config = dict(
    model='image captioner',
    dataset='photos of plants, animals and fungi (iNaturalist)',
    train_examples=77898,
    image_size=64,
    crop_scale_min=1,
    horizontal_flip=True,
    tokenizer='word',
    vocab_size=2724,
    encoder_arch='convnext_v2',
    encoder_isotropic=True,
    encoder_norm='layernorm',
    encoder_activation='swiglu',
    encoder_mlp_ratio=3,
    encoder_inner_norm=False,
    encoder_patch_size=[4, 4],
    encoder_conv_stem=True,
    encoder_layers=16,
    encoder_width=160,
    encoder_kernel_size=7,
    fusion='prefix',
    label_smoothing=0.1,
    decoder_width=320,
    decoder_layers=6,
    decoder_norm='layernorm',
    decoder_norm_position='pre',
    decoder_activation='gelu',
    decoder_mlp_ratio=4,
    decoder_head_dim=16,
    decoder_fused_qkv=True,
    decoder_bias='all',
    decoder_qk_norm=False,
    decoder_parallel_block=False,
    decoder_inner_norm=False,
    decoder_positions='learned',
    decoder_prefix_bidirectional=False,
    decoder_connector='linear',
    decoder_tie_embeddings=True,
    init='lecun_normal',
    residual_init='zero_last',
    optimizer='soap',
    beta2=0.95,
    learning_rate=0.0016,
    beta1=0.95,
    shampoo_beta=0.95,
    eps=1e-08,
    precondition_frequency=25,
    max_precond_dim=512,
    one_sided=False,
    adamw_lr_other_params=0.0011,
    max_grad_norm=0.5,
    max_steps=8900,
    batch_size=64,
    epochs=7.3,
    lr_schedule='cosine',
    final_lr_fraction=0,
    warmup_steps=440,
    weight_decay=0.08,
    adamw_weight_decay_other_params=0.05,
)
Rows from block 2 of the text decoder, named by matrix and row number. Rows with one number belong to one attention dimension. Each number is 128 + 32 x the weight over the matrix's rms, rounded and kept within 0 to 255. All counts start at 0. Numbers have three digits each.
# q: attention query, key and value (stacked) (decoder.blocks.2.attn.qkv.weight, 960x320, the q third), inputs 54-107
# k: attention query, key and value (stacked) (decoder.blocks.2.attn.qkv.weight, 960x320, the k third), inputs 54-107
q.5:116131082107151140151138142133091132122088136132131124091140086091104102093112150199147074182117090072103120142143107166114170150155103139167098205112219122118091
k.5:120124123200118152181104114177124148104141124076138097112149143125138114178148114113166169116145136118131150169175097149152134100119078103192091099180108091150165
q.6:115087122116128130093148096145181143170150143161149101167110151142091098129129102086139164125146074111100143129095169125211097112160176173153125154106159127123064
k.6:190090121103142109115092178079133126095098059152090132179071255133176164160130127090152120092067165196132191100154158108137159119166071108124155114115139158130125
q.7:151146122194132168153105141026088143115097118172115098042166151084112086099173092156192099177167138117150087177104180154096173186118130083126141160101155126116167
k.7:136140171136064083180049103129136171226090097087150131095134138110177112141114075123090161152066099135150085187178151162085159176103123189151131168117147141212122
q.8:087106146124181166107137107094108102096118161175124110149163141121116167150149146109143111189189139115146087152189136117119185140088101145164123109141137126165192
k.8:080121116192106081151153134130084117099155111151123148067128076115188123148105121158139133116154095219111169129099079098138115133095142168139143108180127137129170
q.9:118109170136128119130114149134196182119068136140123107123160077146190162176132161138091135116098089151148060142116132178136087140139125151132101108201082121130127
k.9:096102087156144172134167088128105126148090170153131152099157124102102100105155135112125103108208126169155106113108158132149143102164156101162126150139139128134155
q.10:070147213152171152102179155188135160144083112086177134166110194140139152128139137110142128147170160189103085162094149141116086134116104107161115085178108145180127
k.10:166135115106156186098103091155088158083112087098129126191135173178068133112167113126115130139151138134050151169138146079130125163094091089142146032126164100133147
q.11:132156071032161117134129115136134162156172103132110120187113090162156139135194144235093128119151157147123178123161107104108119183167168092171111120116125164109145
k.11:076145108123177068140130167184121137133182099132139138156067115082147143112109157143139154105094176060135104120109105122137100164041138131030088152142130142126085
q.12:131138154155149137186103139120119154123115101159152150032127103098084116118113153146124114077205205125062141140139151102148170146079181102212167179105139174095037
k.12:121117107114075112112137051133140115155138159119153103175094119104139125154122144129117123183110140191132189066125137121126150117197125088149123166157155098118111
q.13:139107085095049124085117086090131138100130119119164160101068085142111108052124126160114117160130180079117128112096103103156168142137142172139161114116136145151153
k.13:121120158095159128168086111103100076179106113130118146152088070162105135190072159099136087101131107173092124089169161178104151164191166115112115053111059178153156
q.14:104129118062113138168114134192169152131165116073190119174118141141143114139083149122101079094123128140124139138168090088216093146067149106172146068143147170056140
k.14:129126104135090126140125072149126098094112106055096141125105137152106155122105168142081167099100143169101092088066145178172120103129087161143071118091103152109148
q.15:123204088106148122099057134096058122107157130070119085136177075152103127104152099136154053085122107125134136156129116167098139175171127090097185100158132146108130
k.15:138121138152193207121102119176135108112148068089083176132140146093152143077145110134128134120108092134217115161149112151143122119102136138111140202112144106158078
q.16:132151098194125158175125181129112155110148159130152106143131101205104199095135151173138112187134131091190144105137096166108092041140094125162116151126096161098161
k.16:099143130138129083119148136106124153136080162157137156069084148118146063100119130098189181114076090070125141129148152134184122203116149160067160179085159134109158
q.17:210100139076116089136138142111108115111187134129125128132117125126095087137124119160135064151178127222093099114185110076147176153159120144131099137133164154127082
k.17:081101079198107177094116153105127117131129141087166041105135139168164161113203156117125087139130100143095136105138139151100120125149150121128169123125059093147111
q.18:134188122147149076103163132135118105087128151134111143117183145141042125104152125101147166153131131154122110047163077139135090111152113070099109102124151110108148
k.18:206136187115146129118160122106150156117140162082128106132096112143116104179153174092078102055099072119136173146139176093091115157145128093180162131129172164138099
q.19:114085108153169158202046127103121120107164183135183047126080111112141156050138182125135099087080117112118093149091133144163100151107064224088116126085106149185156
k.19:110133179110072190138077123158101172117111159111087126093060140125137162171157086175149139143128156138136091108104158096127123178184134147122115125113122170146179
q.20:149145153159155111105171140135124137128179060090112171222120073129149131098147133184124176126105133045154166171089167103101119120106104064151141204142088107088179
k.20:137110082172053077175126142145109060148113117111163139184146077103127131135101121108151102126039142121057145115180131131092131126157168190190080118159160149109141
q.21:135116159115109119082173080102180098142119135116116107160150183096148181065103157096154153113167145146120104108044229145153179074065151091103163049075143152144184
k.21:105110151161117178180141136121176145109201097096114172165102133144142121207141077163135102102138184170145170155180119113134113195134093162220102185106088142137164
q.22:123103164099142211151149203149134202129105086134085168160102157137177101096144097181070199135150125105116153065123117150137105143164144130159161158088145133101116
k.22:075140159099102085111115089078160068129173092150128145131210119146096118184119140063124097204170129168097119137148114083126138114106118138097131145102122121168148
q.23:112126094112119222112139116112147102086165149073079133119123154082091103130107086113127135090178152191083131096112167127144137091151098114147096122113137185179093
k.23:123100143105175128116147138167112071081179154076181191135123130106148164167202133186073086113163175139104147154125174133068119129065106149120081131128129149112115
q.24:138153085105116154144126126098158176153101112157122099147148108142122149161181090123089088174136084127106118101202131208120112156124066120066100106102060097123095
k.24:088172112089105115127178108114115068147102128104144119119145120163147119123139169143124151160200152094163090162140105158135133067068114138089162114095173035091108
q.25:087138211146115102144136195223134123099121089141111174113109083120145133140144105196142150127069149099090186222094113130078109133167155132199130140128128097147067
k.25:136095121082088050105098176146105088089085137126079123186111169181146184156091109095139070114143089154125109114068080121119158129131125104171183114165129082117154
q.26:064117128155121156133123105166086124132176063126175166090136095098130132145123158048083045207114158089144188155175081121125150113160060053113122149181142121158116
k.26:129130098107140159070163144158080122139117147079120110131186189123112130127091081175112120119102082180140178183152126172166122140141108159123131155082156182156148
q.27:221092109102086074126087190151130188100083192128109177160144174122111061144164111107164064114170141099146115158180121150096104120112082145057141112138172165144120
k.27:106144129077143150155118126112177151123119128106163159042147077132163107108111097152141154113098093123148058110155097137143119155084103188123178122085179118066123
q.28:084130101045071194130131156131107126081201079121163112102103113124141133167155154077097161134169149103158103145059074149105153118140163082106156082099147128111126
k.28:151138187085155083137156090121114101159144117116088118112141117170128152181157109104122156141140094108114096079171128148121111045124137093176094077133161135108107
q.29:187121133154150095163212127053171141123188140101110153161153105122153166136166099160160105145071113094124050124205172129177086091180102082136137147113087120105118
k.29:090112113185111046087118126124103165138134154052130110101137137145172123129113066097104093113107108147131113087099123117106129165102094155149172130149139075101156
q.30:126086147107122151157124154093079083146092108174140136112138139119114108115086122124139123078106150124128103067141142141113149144108133070071089075105085137117096
k.30:110089125204139120132124108115093129104078190178146090152164130167055160182119191136177086153177087151158167178103121111044102137100063161078174092167171107132173
q.31:152087104172135131064173105087105128145117166113102170122131147121156142095165108163133113139106118125200100159116077117143152071194133070166056175137121112160132
k.31:093151084132114086173125096153148071103140214140096204153152127105112180175116145169124158163120152084122124134168101125080104092176118144142046182124104138120122
q.32:129165147133147114094081113075149174123133082168133165175100158141106150099139181117111094153133074113107102123199156124147158123132141116153095125162209100163207
k.32:101116116102165126126087130133126102166164104154155125124121174108120092141163149152086086131064115138110148129119128084162085140167094125153115120128122082117084
q.33:134117123121142119149152089092078160165197162142151047119118114109195159101094132136117135134111168179153119139144105100153145103107185126110175130106193116102165
k.33:149110187100154132141113162102133168147093080125130107142155149146132104054135131104146132142159115134044110112134104109122090103168111159065142160130107140247110
q.34:135157098100142143137121150149169106131103165106106156122088139154106141147154132163114160081137106123160135129124113118132145109133109164138129147165114151151121
k.34:118103120124110125154107118161138103119146115072129105136086104143132085147105117069123131121092165133119153108141100137099121112087122133148112159134178130150153
q.35:163161103108202124123172090146132172078096140116142194168121107113096108146158146133087087046099067113166139115188132170183111180121173095170115118162081125098134
k.35:129076155141127106139133116130157140113149147081101157097164111089157123146148127126137120118131144159110115099144157078096132186208131108086104137133135173149148
q.36:190177159172138055107125168167136152084190113158135185151122238093131136122088129078121111149135118109131157141078134148118123117170083068154075127182147052142103
k.36:184149102095103154121130110154138126173099115113149108129127181089153105062139144131062149165133115131162147154135138129137113192160106105093122112100153137136148
q.37:105186175145082112164115132145143064118132166145125131159125105111150174135071099102178159129126115030139138125110149112119078104093099152112159093091108136125089
k.37:130141047172150173092161124149118146160093133147141139127133103036111140090155187183185105149143189171148149122096138063157144149097153109096096103147112148152089
q.38:206085119095183140076134132133134109066074198051154102084078105137082085050090151130069120114186080173101131165112117137149096140108123103134086156067131129099223
k.38:109125170068099106159130161151090093091120045151140109129126077134123109139140139116134124114131055137138071122121102171114145143118100114162089105105096137071150
q.39:162105086109191100143073114118120197183170128117139078087150090129133180131130105147158124130139154140162078100169183161100154113123111161114154138162128077135090
k.39:173102102109134184133187163120154148109104134097140097105122121086150138114135168147168113137159145122079122073147085070139164072206105117077120144138112100106143
q.40:138159117085116119082154143142129168135145163136141112083072171079138152123138148113111135119143119163136121110127096161168090126137168135193109115125090090103161
k.40:102095148114158147081161151100134103104186068123091120139132073194087130145119145118108121122137110077035126180120145102111125101108138156104083114097141083119145
q.41:117107124117123132100137121129142072102092218102093136150155157137122159094158150128144130156130137094167068136127168155088133135177208097203141055138091127089166
k.41:129167124145141163119080147081157150143115098089105168108127116184184154130094186060077156071115102091093155121112105174114080122108140200172091117160086118135131
q.42:106122159103093172102127129098103145113179118117063159109209059165123118135112120140117162154132129114167093103103128122132138114139086108165103135090126160108185
k.42:139091172134137145131166088096144101141126149142141146057167135144154064148149162122116141151165124108172137165118131106140138100096175133100084121142153160117074
q.43:131124115121092127103142157139122119140109117139137129125077156107131173140141194162096148125164146115087110096162095167068095130126166129101111108120097119104128
k.43:126152164130167095173165124096105111123091156112162177157129134143127161147135155147132119194153111165118142146142126120086140134104066153143124137186153110074148
q.44:122182172125111099141169139101135145094178091166130115163100127142163115118149126106131145192084118103122080153103133099091157160101147086210124099159093150137121
k.44:156095131169109136095138095143175143166183172093128072144151158150108121120140120111011164121093120138166081097088130094150123162103171086136096135090114066108117
q.45:089155086157137147165166072104171085103115110095150141101174133158074157116145139087125123095108117168111188133123174152136116099117105058084147043135137102141153
k.45:097119167150047125154154136104136149085114107083131159072153178080152174175157165148189120125088130115155123119137136099136116140121125104100157140156078156134127
q.46:108120163131150133118157079108159121110096086154116045124165086115139154171096126184114150147070105129112142132128096163174159129128112073103116203068107167096131
k.46:070087090140181153140117180096120118130125161176124122110139091146118166161106155038159128161142166100090165133136112116130107133163126132133124123119094162091120
q.47:186067086066169135154170133164147138120098095211100112179131144106137108082134121108099129139151168182099142120122139169130183094176125133144135157115114141093079
k.47:167149086118100165168103143160153147089132153113057085181081092132112154129161140130118105145105080132113096059125147121096121125103145092160142156157131092147059
q.48:062105134129070111135136123144147149119104133121142126124117141111092115129087176138178091137100119165109132144037101136104143117173146099114099138166119176144108
k.48:094148183145160115107142122159127093095097129137108086124129133130123158102167127104213113100140089104117103056126043130101119079147152104101142050132140138100092
q.49:161053142160173087089113135117107091151111134150107114132160129124090119125138157135176110087149115137076140114098127122129113097112128129114087107158181153109090
k.49:101166158095135135060152147072084143150119123103123166097123074180121149081183105173176115094125112155144091091125107161095153067159171109117162098112144049171117
q.50:146182137123077120147127133118142129205137143184141165148136095127139079122157140128145114136093133164152118170121145179156110140101095148095114096116102182137137
k.50:162117171112141125108124124147052107100132109165110086172124160111174084128135130123127171115108107134137100115080131114103111146081100093121147155147099114101158
q.51:183115067047135078060123163180141083122132043108171136130110125083117106132115109130137055149108165133136154118074079215152148142107132139114064104131196134140076
k.51:149106075151147183084039075127072197120115156082115109103125092160163081087160149124119132128197124091092083113083106173142108181138141109155130207073146101118147
q.52:148136139137132114154112107156138137120087090140115139166139211150155140162116147140098151185166126128119116102070181126119101157141106159133079109172113124087128
k.52:092169129150087150122171125072150052184121157151204175134104108141052137123135154113106106130140144157127090103146156151091119059183148159190125130128156176162143
q.53:145098105121094058180150169155161121142122151106125121156086162087069145160167134141118083149111132079127132145175153120116086132133170143068140106137148095077133
k.53:097133113146160148194176096134115106103131132177130136127185135176077146175127170134116110138152142084167162223128144158143097105164155126177108178147131149139136
q.54:119130110116174090116074114141112142109121111120086179148083150126137115119144145086108123169110094124147110117182126081130093122187126172142134132123130099121128
k.54:120110096157091119117142098110127123077173090149103172165155155164182146149148134155104107100159141162171094164103089119139157138090094170130097153141095138151147
q.55:146121113119115107216109065150155128157121129154118091156134143186082123083087055140134167138155202109141142160192118173139154170144074149087040133125174200156140
k.55:098165193164163048113174157118148075098109139126129121107145136144125135141149131110088152097165145133112131138164144148078066151157098105090070082188144104136118
q.56:167114141150118128136123163158114157085151133141142083137153149125178092112168094121145159129188126138118124106104116145125151134143120109137102121137165128102104
k.56:196109166092112154132041114112115165190062164089097144074097103160139137160120080139066105125127183126125088184133120130122150117124117132103126075090122111126123
q.57:109076108161142100200087121150120129154097124179127132085125099131085080106120143085078157109134073166102125141096145148109143121107121135127140145090114110161139
k.57:136117171118156064115144196096120098103127168131109039171181121075152083035043134099116109159114142122133150163120140164129122103121065109142141168139133089138085
q.58:093134087085157099100146145164114155109136100117070095131114098141138074102094148143136132128093146210110151145154162127127130113105164092138126115144132117095049
k.58:067139102182151088142137088191162162081151134130125038118093109089184105097166136104138087154134118099175192111073114039094147108065152144117101124128130058181162
q.59:105097080125128158141075096092117123150095119091150097123108119104098101119118156121121109127096100127149161152152130136109120075158135148216117176118176177163099
k.59:112153152142152124087151129127154131118143119171052074113101170088153106088123059129128068126129122090079158086097129088145087117119116074154145106119122118111105
q.60:077161162186129125119121077134169105119085137153110104133128127171198134178157113097066126091141144167142082156129104107119125100123096142149097137128051161165108
k.60:098127105212108101079137103186052150105071160140193150092146157141084172187135151135168111070134195173146180161135113107081099136165146141200129092111137104104100
q.61:137138154114135107201132099093094110121176078085071119110074185165103150152097147093095164113080091147089142142172148075080125117141134139138120123149093096170095
k.61:152119115170112101136141103129137116126129137143143096145129170172096126120128119165102135118197156191096112170168127047070156099148127103138118090132196132092063
q.62:133112115145142165121087121115072139081090123153192166142116098151069106091164127145177153183160108121120142054101154110134175144169153112167059099131133087086122
k.62:076162130114111127140174122114106148121132164133096130039092159128154098134157163128116150136100117134061132118149084073139126121134148145117073107132135125100067
q.63:105167133098141065124121192128158159159102130119177152079147133109106113112110196058197134107143075104148081129101172100066133151156141109145050115131180157082110
k.63:146141142136129238144101084198113126190102121161067157154091204142142116102151126121101173113122131141176140125124128107104100119115144093112179111137140130130139
q.64:212114060134105131157154116118128049093103132123110131133191118156072107133207203116167154126156163155146090119142167112094065123096113140117162093119159122138132
k.64:126179137092133153112087197162160147174112161152126162076146140124138035135083189149103184160135113103080160091169197178088133105058168149160160115136136142146176
q.65:175109132125110059045076109098116123128175077128119176162135119112155125143215136084052144159120117122100093141130089125099116126100113118114122122110147082139119
k.65:060121096180136121176124092083043136171112146129134154073110118151175083140057139156190158172160147108147129163133176143125172074111103116182167170130106202176138
q.66:114117137175055156130187088155089145120129144150094127128143116085145153150128163107132137122135106122105160103149102104149131166195091143125131129186113111119135
k.66:155144093097133130094142113123153071195164137155121113072198092137086139168131153166134116120094107117145125101184133127113105088132113125150124160159093134145165
q.67:128116148226177054197088137152092144110127184098169157176105121090162147091105074137132077130114152156104109178108111126075102182148149109115193103118125106166146
k.67:147134216131168081117134070142108083134114116114165119104165119112131117090116125143147118135112152121137139132169155170180106136126113129131131150095082176077107
q.68:118120119095157168188157133078178212144112136161074073073145168136122117126166167147167148142154170087146133191132183143130142107103117064137194108075113147145162
k.68:095068134150113151113166101127166136149129095116099166119131169136105141167129117145107132063149129130117175114099110123121145096160118160125154110024104138118150
q.69:147146105121158122076211083110154123120083086108136027127104177127114073113144139118104146144173172124149122203085124159155185069082109107138175150147135168077125
k.69:093108121166149129164157089180118198118127086150077090121117129103128098097100176106097087092146189120143159092137170150109125097139115142152114218103169097158109
q.70:074140104142110090088141125157101222108101144130145115151145183087141158174128178117150136077160114116090107130101097138167144117171151128147136139115100135138103
k.70:174129137121131091101143170147116067108215134195048121128095145095160151082122121100109111056081129143109165160121130118093140103128109158112095161132189143177094
q.71:145173198140133183140194123131081162157122134122077149112165087150139136097132106119152099189154123137095100112154144106155109108193082089136096106142092075079085
k.71:126113120134150126085123088105120091163114136106136118092147089175161161123144119142162090087093139058161105154145141095081119148160091073134114175138125064078134
q.72:073138131175117069141141095126131130054123157131118132163118106114092163167115145060113170131108107131095088114093139126163104099114139135140062136148081138131121
k.72:141103112151087084132129156121104140122133094102089162135168126082174124111141160106107116141121205128100165170159175163120125115084119145164097181127095126154138
q.73:178111182143129146148121083133144137135134139115108107125130124182143131094111128184139138157125144145147121192124105147131096142089111143164128130083058138116132
k.73:141120141129103123126112172121132182126130113101196126100177119137110111105125124183143114130072150116101107063160106144129148120086151133082107109128065134164189
q.74:125072095110174202112172130073137135144113122126150162097131126118081091089118081180099113085134152112127175112108131181125153067163143104118098167131109196071194
k.74:165131138065123111170132132124123082075107081097124097158072148086154165149126124133081138083147116148137107109084155132103083110143084151131119122120143086101109
q.75:133119137116131126174122151149070127107111098113103124114105152091095065156133154128119115136132134092138151140131076149067115155117148142091145157154155150189136
k.75:100145114083148150113160155124158101071146047165098094154101134151114113077153123137138164080127078129146121124159200138172104040114140136165126111163090107164062
q.76:120116148086096109131122160155132122110111141117070146116169144132121106112091167114077110137105132069126136128189096202149097132119098149142138152145127149145141
k.76:170165079140124092142116103110094130118098113085123182141133138114168128171103155123164140140091142103121188176101087146133117164130119125112154110134144129111087
q.77:172074127038149196097076132125158161110093164102160108133087143102160116099095109192094153156093127118170136119122153189149181171127150141113140127127139119171136
k.77:124083123113137124129093122093118167110107066148096123122165120109132168164103121116108124130120081187166184159139138077096128161175130109136138073183151118070111
q.78:082126133205158125194119128093084150104038125075074166128156144082161160106092115097087099169076096117093118111057089152095112118148097118084127151191157130207142
k.78:158139103145142097101144074081098081137167093090120111113096108105115157084138112101171136112144097140119149088104116161164136064096108146164079153159132190116109
q.79:140141177148086122163174070142138082153059173101149137136093159124159105132123124126055082085179127138135194160127092112110127123129132108117129103140146154118075
k.79:141084118133126182117076145109134170116179163140122145147086189133103171146170056194132132172167147163104137121110182110150164125106116148170117162153124173131109
q.80:125153141182078107108155080139160105090110123075111154161150127134165124147138111115100135117116133125114132144091171075063113114089141029161102122159133074140175
k.80:134100152104136132129127169169207082105129126111110173171107102133127072138104155102101085062120148176163134098123088171072099115102071187123103079131091156070141
q.81:134186135146122175096118105108108107130145100126101185122160170096120145078095131159102108115146110129133065121124168153069166184099125192079128165084142118110186
k.81:112134098150096104127143172102130146169110173157172155058193131147135150165093155132144159109147124053113166126154115084177133125115097065167117131166129165108146
q.82:069139151143130115172160139117157147110198155089166130121119166066079156140123156105097171149125123140120140094101128057145095129171130165200102141122084113116147
k.82:134155115135089072101107167108169091148170082109156168124141140090194082132058151155116152178103087166120134105142134142113158106095070114119207148141218133102068
q.83:160173107091092105159136104137099078186165085159129135151105129143107034157144159161133161111168145135070100145123132174198136153128084114154109159161188142149126
k.83:072134121178124189091145135138061112099109166104105141114158164118114052133179137135144110112091109096180129211149134103124141185108069137123069098141096135116146
q.84:144179145134109083136130122154124082100123076140141166077128097071125108140146090140134098154144106149164107088089092096121097138088125068166136176187132124175132
k.84:121167152114155115112124160135132117120128151151178126141112122113128124104115159120162082130129127106157121149149104133165094097132107098101127105112121093130129
q.85:172110081115180180043160123119128184120093115106120100115108061148102131141132148120073134142111159191093088110094110118172130121124125106113184173118150148078131
k.85:113135085123136134105131174089168128118053120197149084054092084142132109084134118181143113101137113086085078057088101111181121120113115097128146159142083159126100
q.86:127130115086148095115120111048175165109225099094166100169128151148124181105125131147161211056049110136121102131132118164146147141063176125119106181118102118116147
k.86:086132112120113111139142132168208156209110126088110075104153110156102124130125131104134082163082133146130079134070160144153152127136146141150094102134072174177152
q.87:136107153142084095144123172109074145101123138113119135108165182150163135128140078141180190091156125132159126164038131102126120106145193158172118110102158159194137
k.87:147120125117119109155120178122151116119179094165142082115061125105146121083083141117096120115117110139151149136153054132157089111158139108109127148132109123164131
q.88:150195106135136191206086089166079159160078150171143127128177119136143136074185176161171136131100140122133166095128212084110102106180152120113122106139130138106114
k.88:141130150127114061205156100055100162121075130113140104099088124163149096068125065137130138138125111137162170165158158119124151163067147179183163118122175114144137
q.89:120117125089126114147089170132094136139173131145132145135151145165124121079151059132164122144095131150120113133091106105143108148103184167074074141089136093170154
k.89:072125199128125137125182123083184153117138159176129119113113119140170152091125135169117077124137152139191072121164123175089159126156111171096170136078107141174112
q.90:162123093167154173122089127107183168123120162180121112129117072110134129123119127107131133157165125127146189159139113124160118091132145156148116121121119104115161
k.90:121114133122102119173124117128167146121117094167165103134122115163108164183121101136142140091096096175137173100104118092129107083121126076077148188161122140143131
q.91:144109153143088094110116148160115111131132131169136127073138174112116110059147110112150163165133179127108117165148083106119120084103159120168079181113152111138170
k.91:125182124115138140163122156107089098144118147133133143146087120156132115085072081119076129099108120135065129105093134176130147152112145122121173164145089140141103
q.92:158068146116219119167145110200131110123105102093139156107085116167104160065185091162136157106124096147074068137111122180117127117138106182184165105108147142147137
k.92:057121118141135155137177153039142179132138130118083124112161151115125135109159065177179196139109095097183086123145113064159163065155142120119127116103143137088109
q.93:121098077113187133119159132117132108068130142113114142121110143132148136156093141111143117146126131069190136138133114123124057142143180112127114129109113140150163
k.93:156122132146173123115131172152140132105218087063124110163101129106090145157142112132088156169151116149162213106086082076127123103106173092153163176131005106110120
q.94:148170154137096114150120139203111159098102171198127178107117139156107096161164162154092166126138129157133099133120115116134084128177155117124151098108111119131212
k.94:160102109173094075103117132129106105144093135105145180088140130184175106141106133078107147141087156118043106146159112215122118128089090112137195150159084102136147
q.95:093099148109161145161120136036133187126142102063087107123144122139126142111050114148118122155087129078140074054147149179121147113130091147154081172144102086170136
k.95:148106162143171140159176154151165161164121101143118201080121149131101117122143158130177151128098070057143109186114195124084106116141112116197108133141089151114141
q.96:121078150067181127122096125105103085142132142127137170086109128121123103125149156187142181080134085070181133040144156086122139118107107099148127111108136128122133
k.96:136151136154147126105151183150102191139094085079111201120145125109113134113118179128113152101133103091187165074134130146177146120131071095143138195137095140137158
q.97:112135168142143137104122159146105115130165228139135073126153102095145092141137166132130127175163157140102113140095106134130111112132119089150152146123131127138141
k.97:140125147151126155155140118108209134125126127137147157128112122118100073164151136056145113126145094139140127135149154186067137152106163111182117092156116084109112
q.98:150158142169159143147158143093110109080078188140150155121099098124106143136118155116124109128124065120143196111117101121114101102089034145165197102107075177133110
k.98:141129083145136127102180132141140155134116074129119046017122155144128113059107157096132164122121126108170133160110141187152151138090129052121147135059125061112158
q.99:160069112138101121196075193142120115101183131150112094153163152088141062131134124088096093079132165170103118143111139186137159143116138094184135153155081148111139
k.99:134131129147196190107108140182150102079169084147140152171152162142147090155154099066191142133171133146117138072168102120108160141147104103055133112136127143074166
q.100:136159145158156132188091158107151145115180131156164165085110076167124131126110136123128109112157106069153156128126116129195152128108096082113153138105119119120171
k.100:103148191099121127094074106136098149128100165124086128106119153092152105083094156163170125121133119079139154115180100105132154170109146102092115182093066132110095
q.101:122139154141153111195119161134180171168128160163096129185164168082220104127118137150113057120133124099165062137087197145143154104159196160111100101134134126164099
k.101:102129139125218156173133075137080133078115147149178148161055152120124174181160119151073122093064128043117134157118186150110101147193118119121131099146132135066170
q.102:146097109084081173079096124097157148169122193163139109090072099135127155113077127132146156118098145194091136097140130149145136133091091119147119111151091125110120
k.102:163127110184179114121157105151073126113128133170066090121147157144107068159126104120135149159194078162138139146133138166116063131076120111101126082143131105158127
q.103:168178177036192145103191074104147111138066126137153109147144116128157174161178155101084182091132111152086110155077084153111143086155084129137096137126170157118085
k.103:161123078135073090072071153167184130147104098123166063127133102130098176113089150135047143138137114152145137118132143072119134099115126122195111117135120052119164
q.104:098114151156137109152156128155127206194112122137112118133148135137111135133089158137077098081131082137134084115144147077097120173101197182137152148198155085140133
k.104:114138088136136142163211107097133134125119150167093104123186101172123160208172171165158117139099148122076161156145146112126105117125099128161180111137165122067147
q.105:132166104165081125111186165127182126162074185144097148083193097117127184166113121148190129139111047078159178150120129118128062127113202139128127087098107119114132
k.105:171169139097119128116135156176214129173142146139117107106125104113083071115130122121127121109134142123120161126160207141152175144108122176146119135131125126134135
q.106:071160081126109147090161101116105123189111191117194150093092233110148107129155104091139122112130142094122095107151135091123166188068147143128225109158123063199128
k.106:114132165170123099103178088169144135118161129149078156124166111123165164157100143211141159124080107122175130131120122149123129150156091130095099090110104100119115
q.107:098116080125146154123054158108139093134095129103135143100126160152084160111133112139089094111124160150159132135109087136137102170146111100057127109180156113102167
k.107:131148137133150162138138098102158129119131113104147109092126068154133097142113111183137120119120188128107145146165139133196123127158112101111066030152081099130185
q.108:124125098144126138089152133143178184109086153153146080158117146104142136119153168103115159118072115103096106095144087152173092146132073090177104138143126121114183
k.108:138130096151093098119104131189191145189115083144098140086114118096127123163098111115172105167094146112106158118115171090158083174163084133159109178162149149127064
q.109:123126148119074121112109106156179173140051148130121173117121083143099137164109123099162127114119110045130136112072176070216161115111148178127110099151078125163101
k.109:176137139158082076107138123083159112168107177181136126089191101159133110152137120144138118175098143117153074127164133125111156115202111103179110159107121132162101
q.110:111151072102154113144142180117123090158131125067134116176118071122141136088167099099128166137095132138113101120101139101179070104158135144164147100161112075131111
k.110:101102113106103045126130152101100150085163106186121117137112130152104203110087179115141134100124126086160181168112113155119164124103147090141137146145155088142105
q.111:074084139129119143081166135141101148128121149135116107121137142112106069148145111159145114129117099111146146065109143122107161082193140125128132140122101111111088
k.111:089105105140118093125025144120139056127128148108139166116182158145138178177090130102079118151127115096117138158117154131118121118112095179089093166135164105104090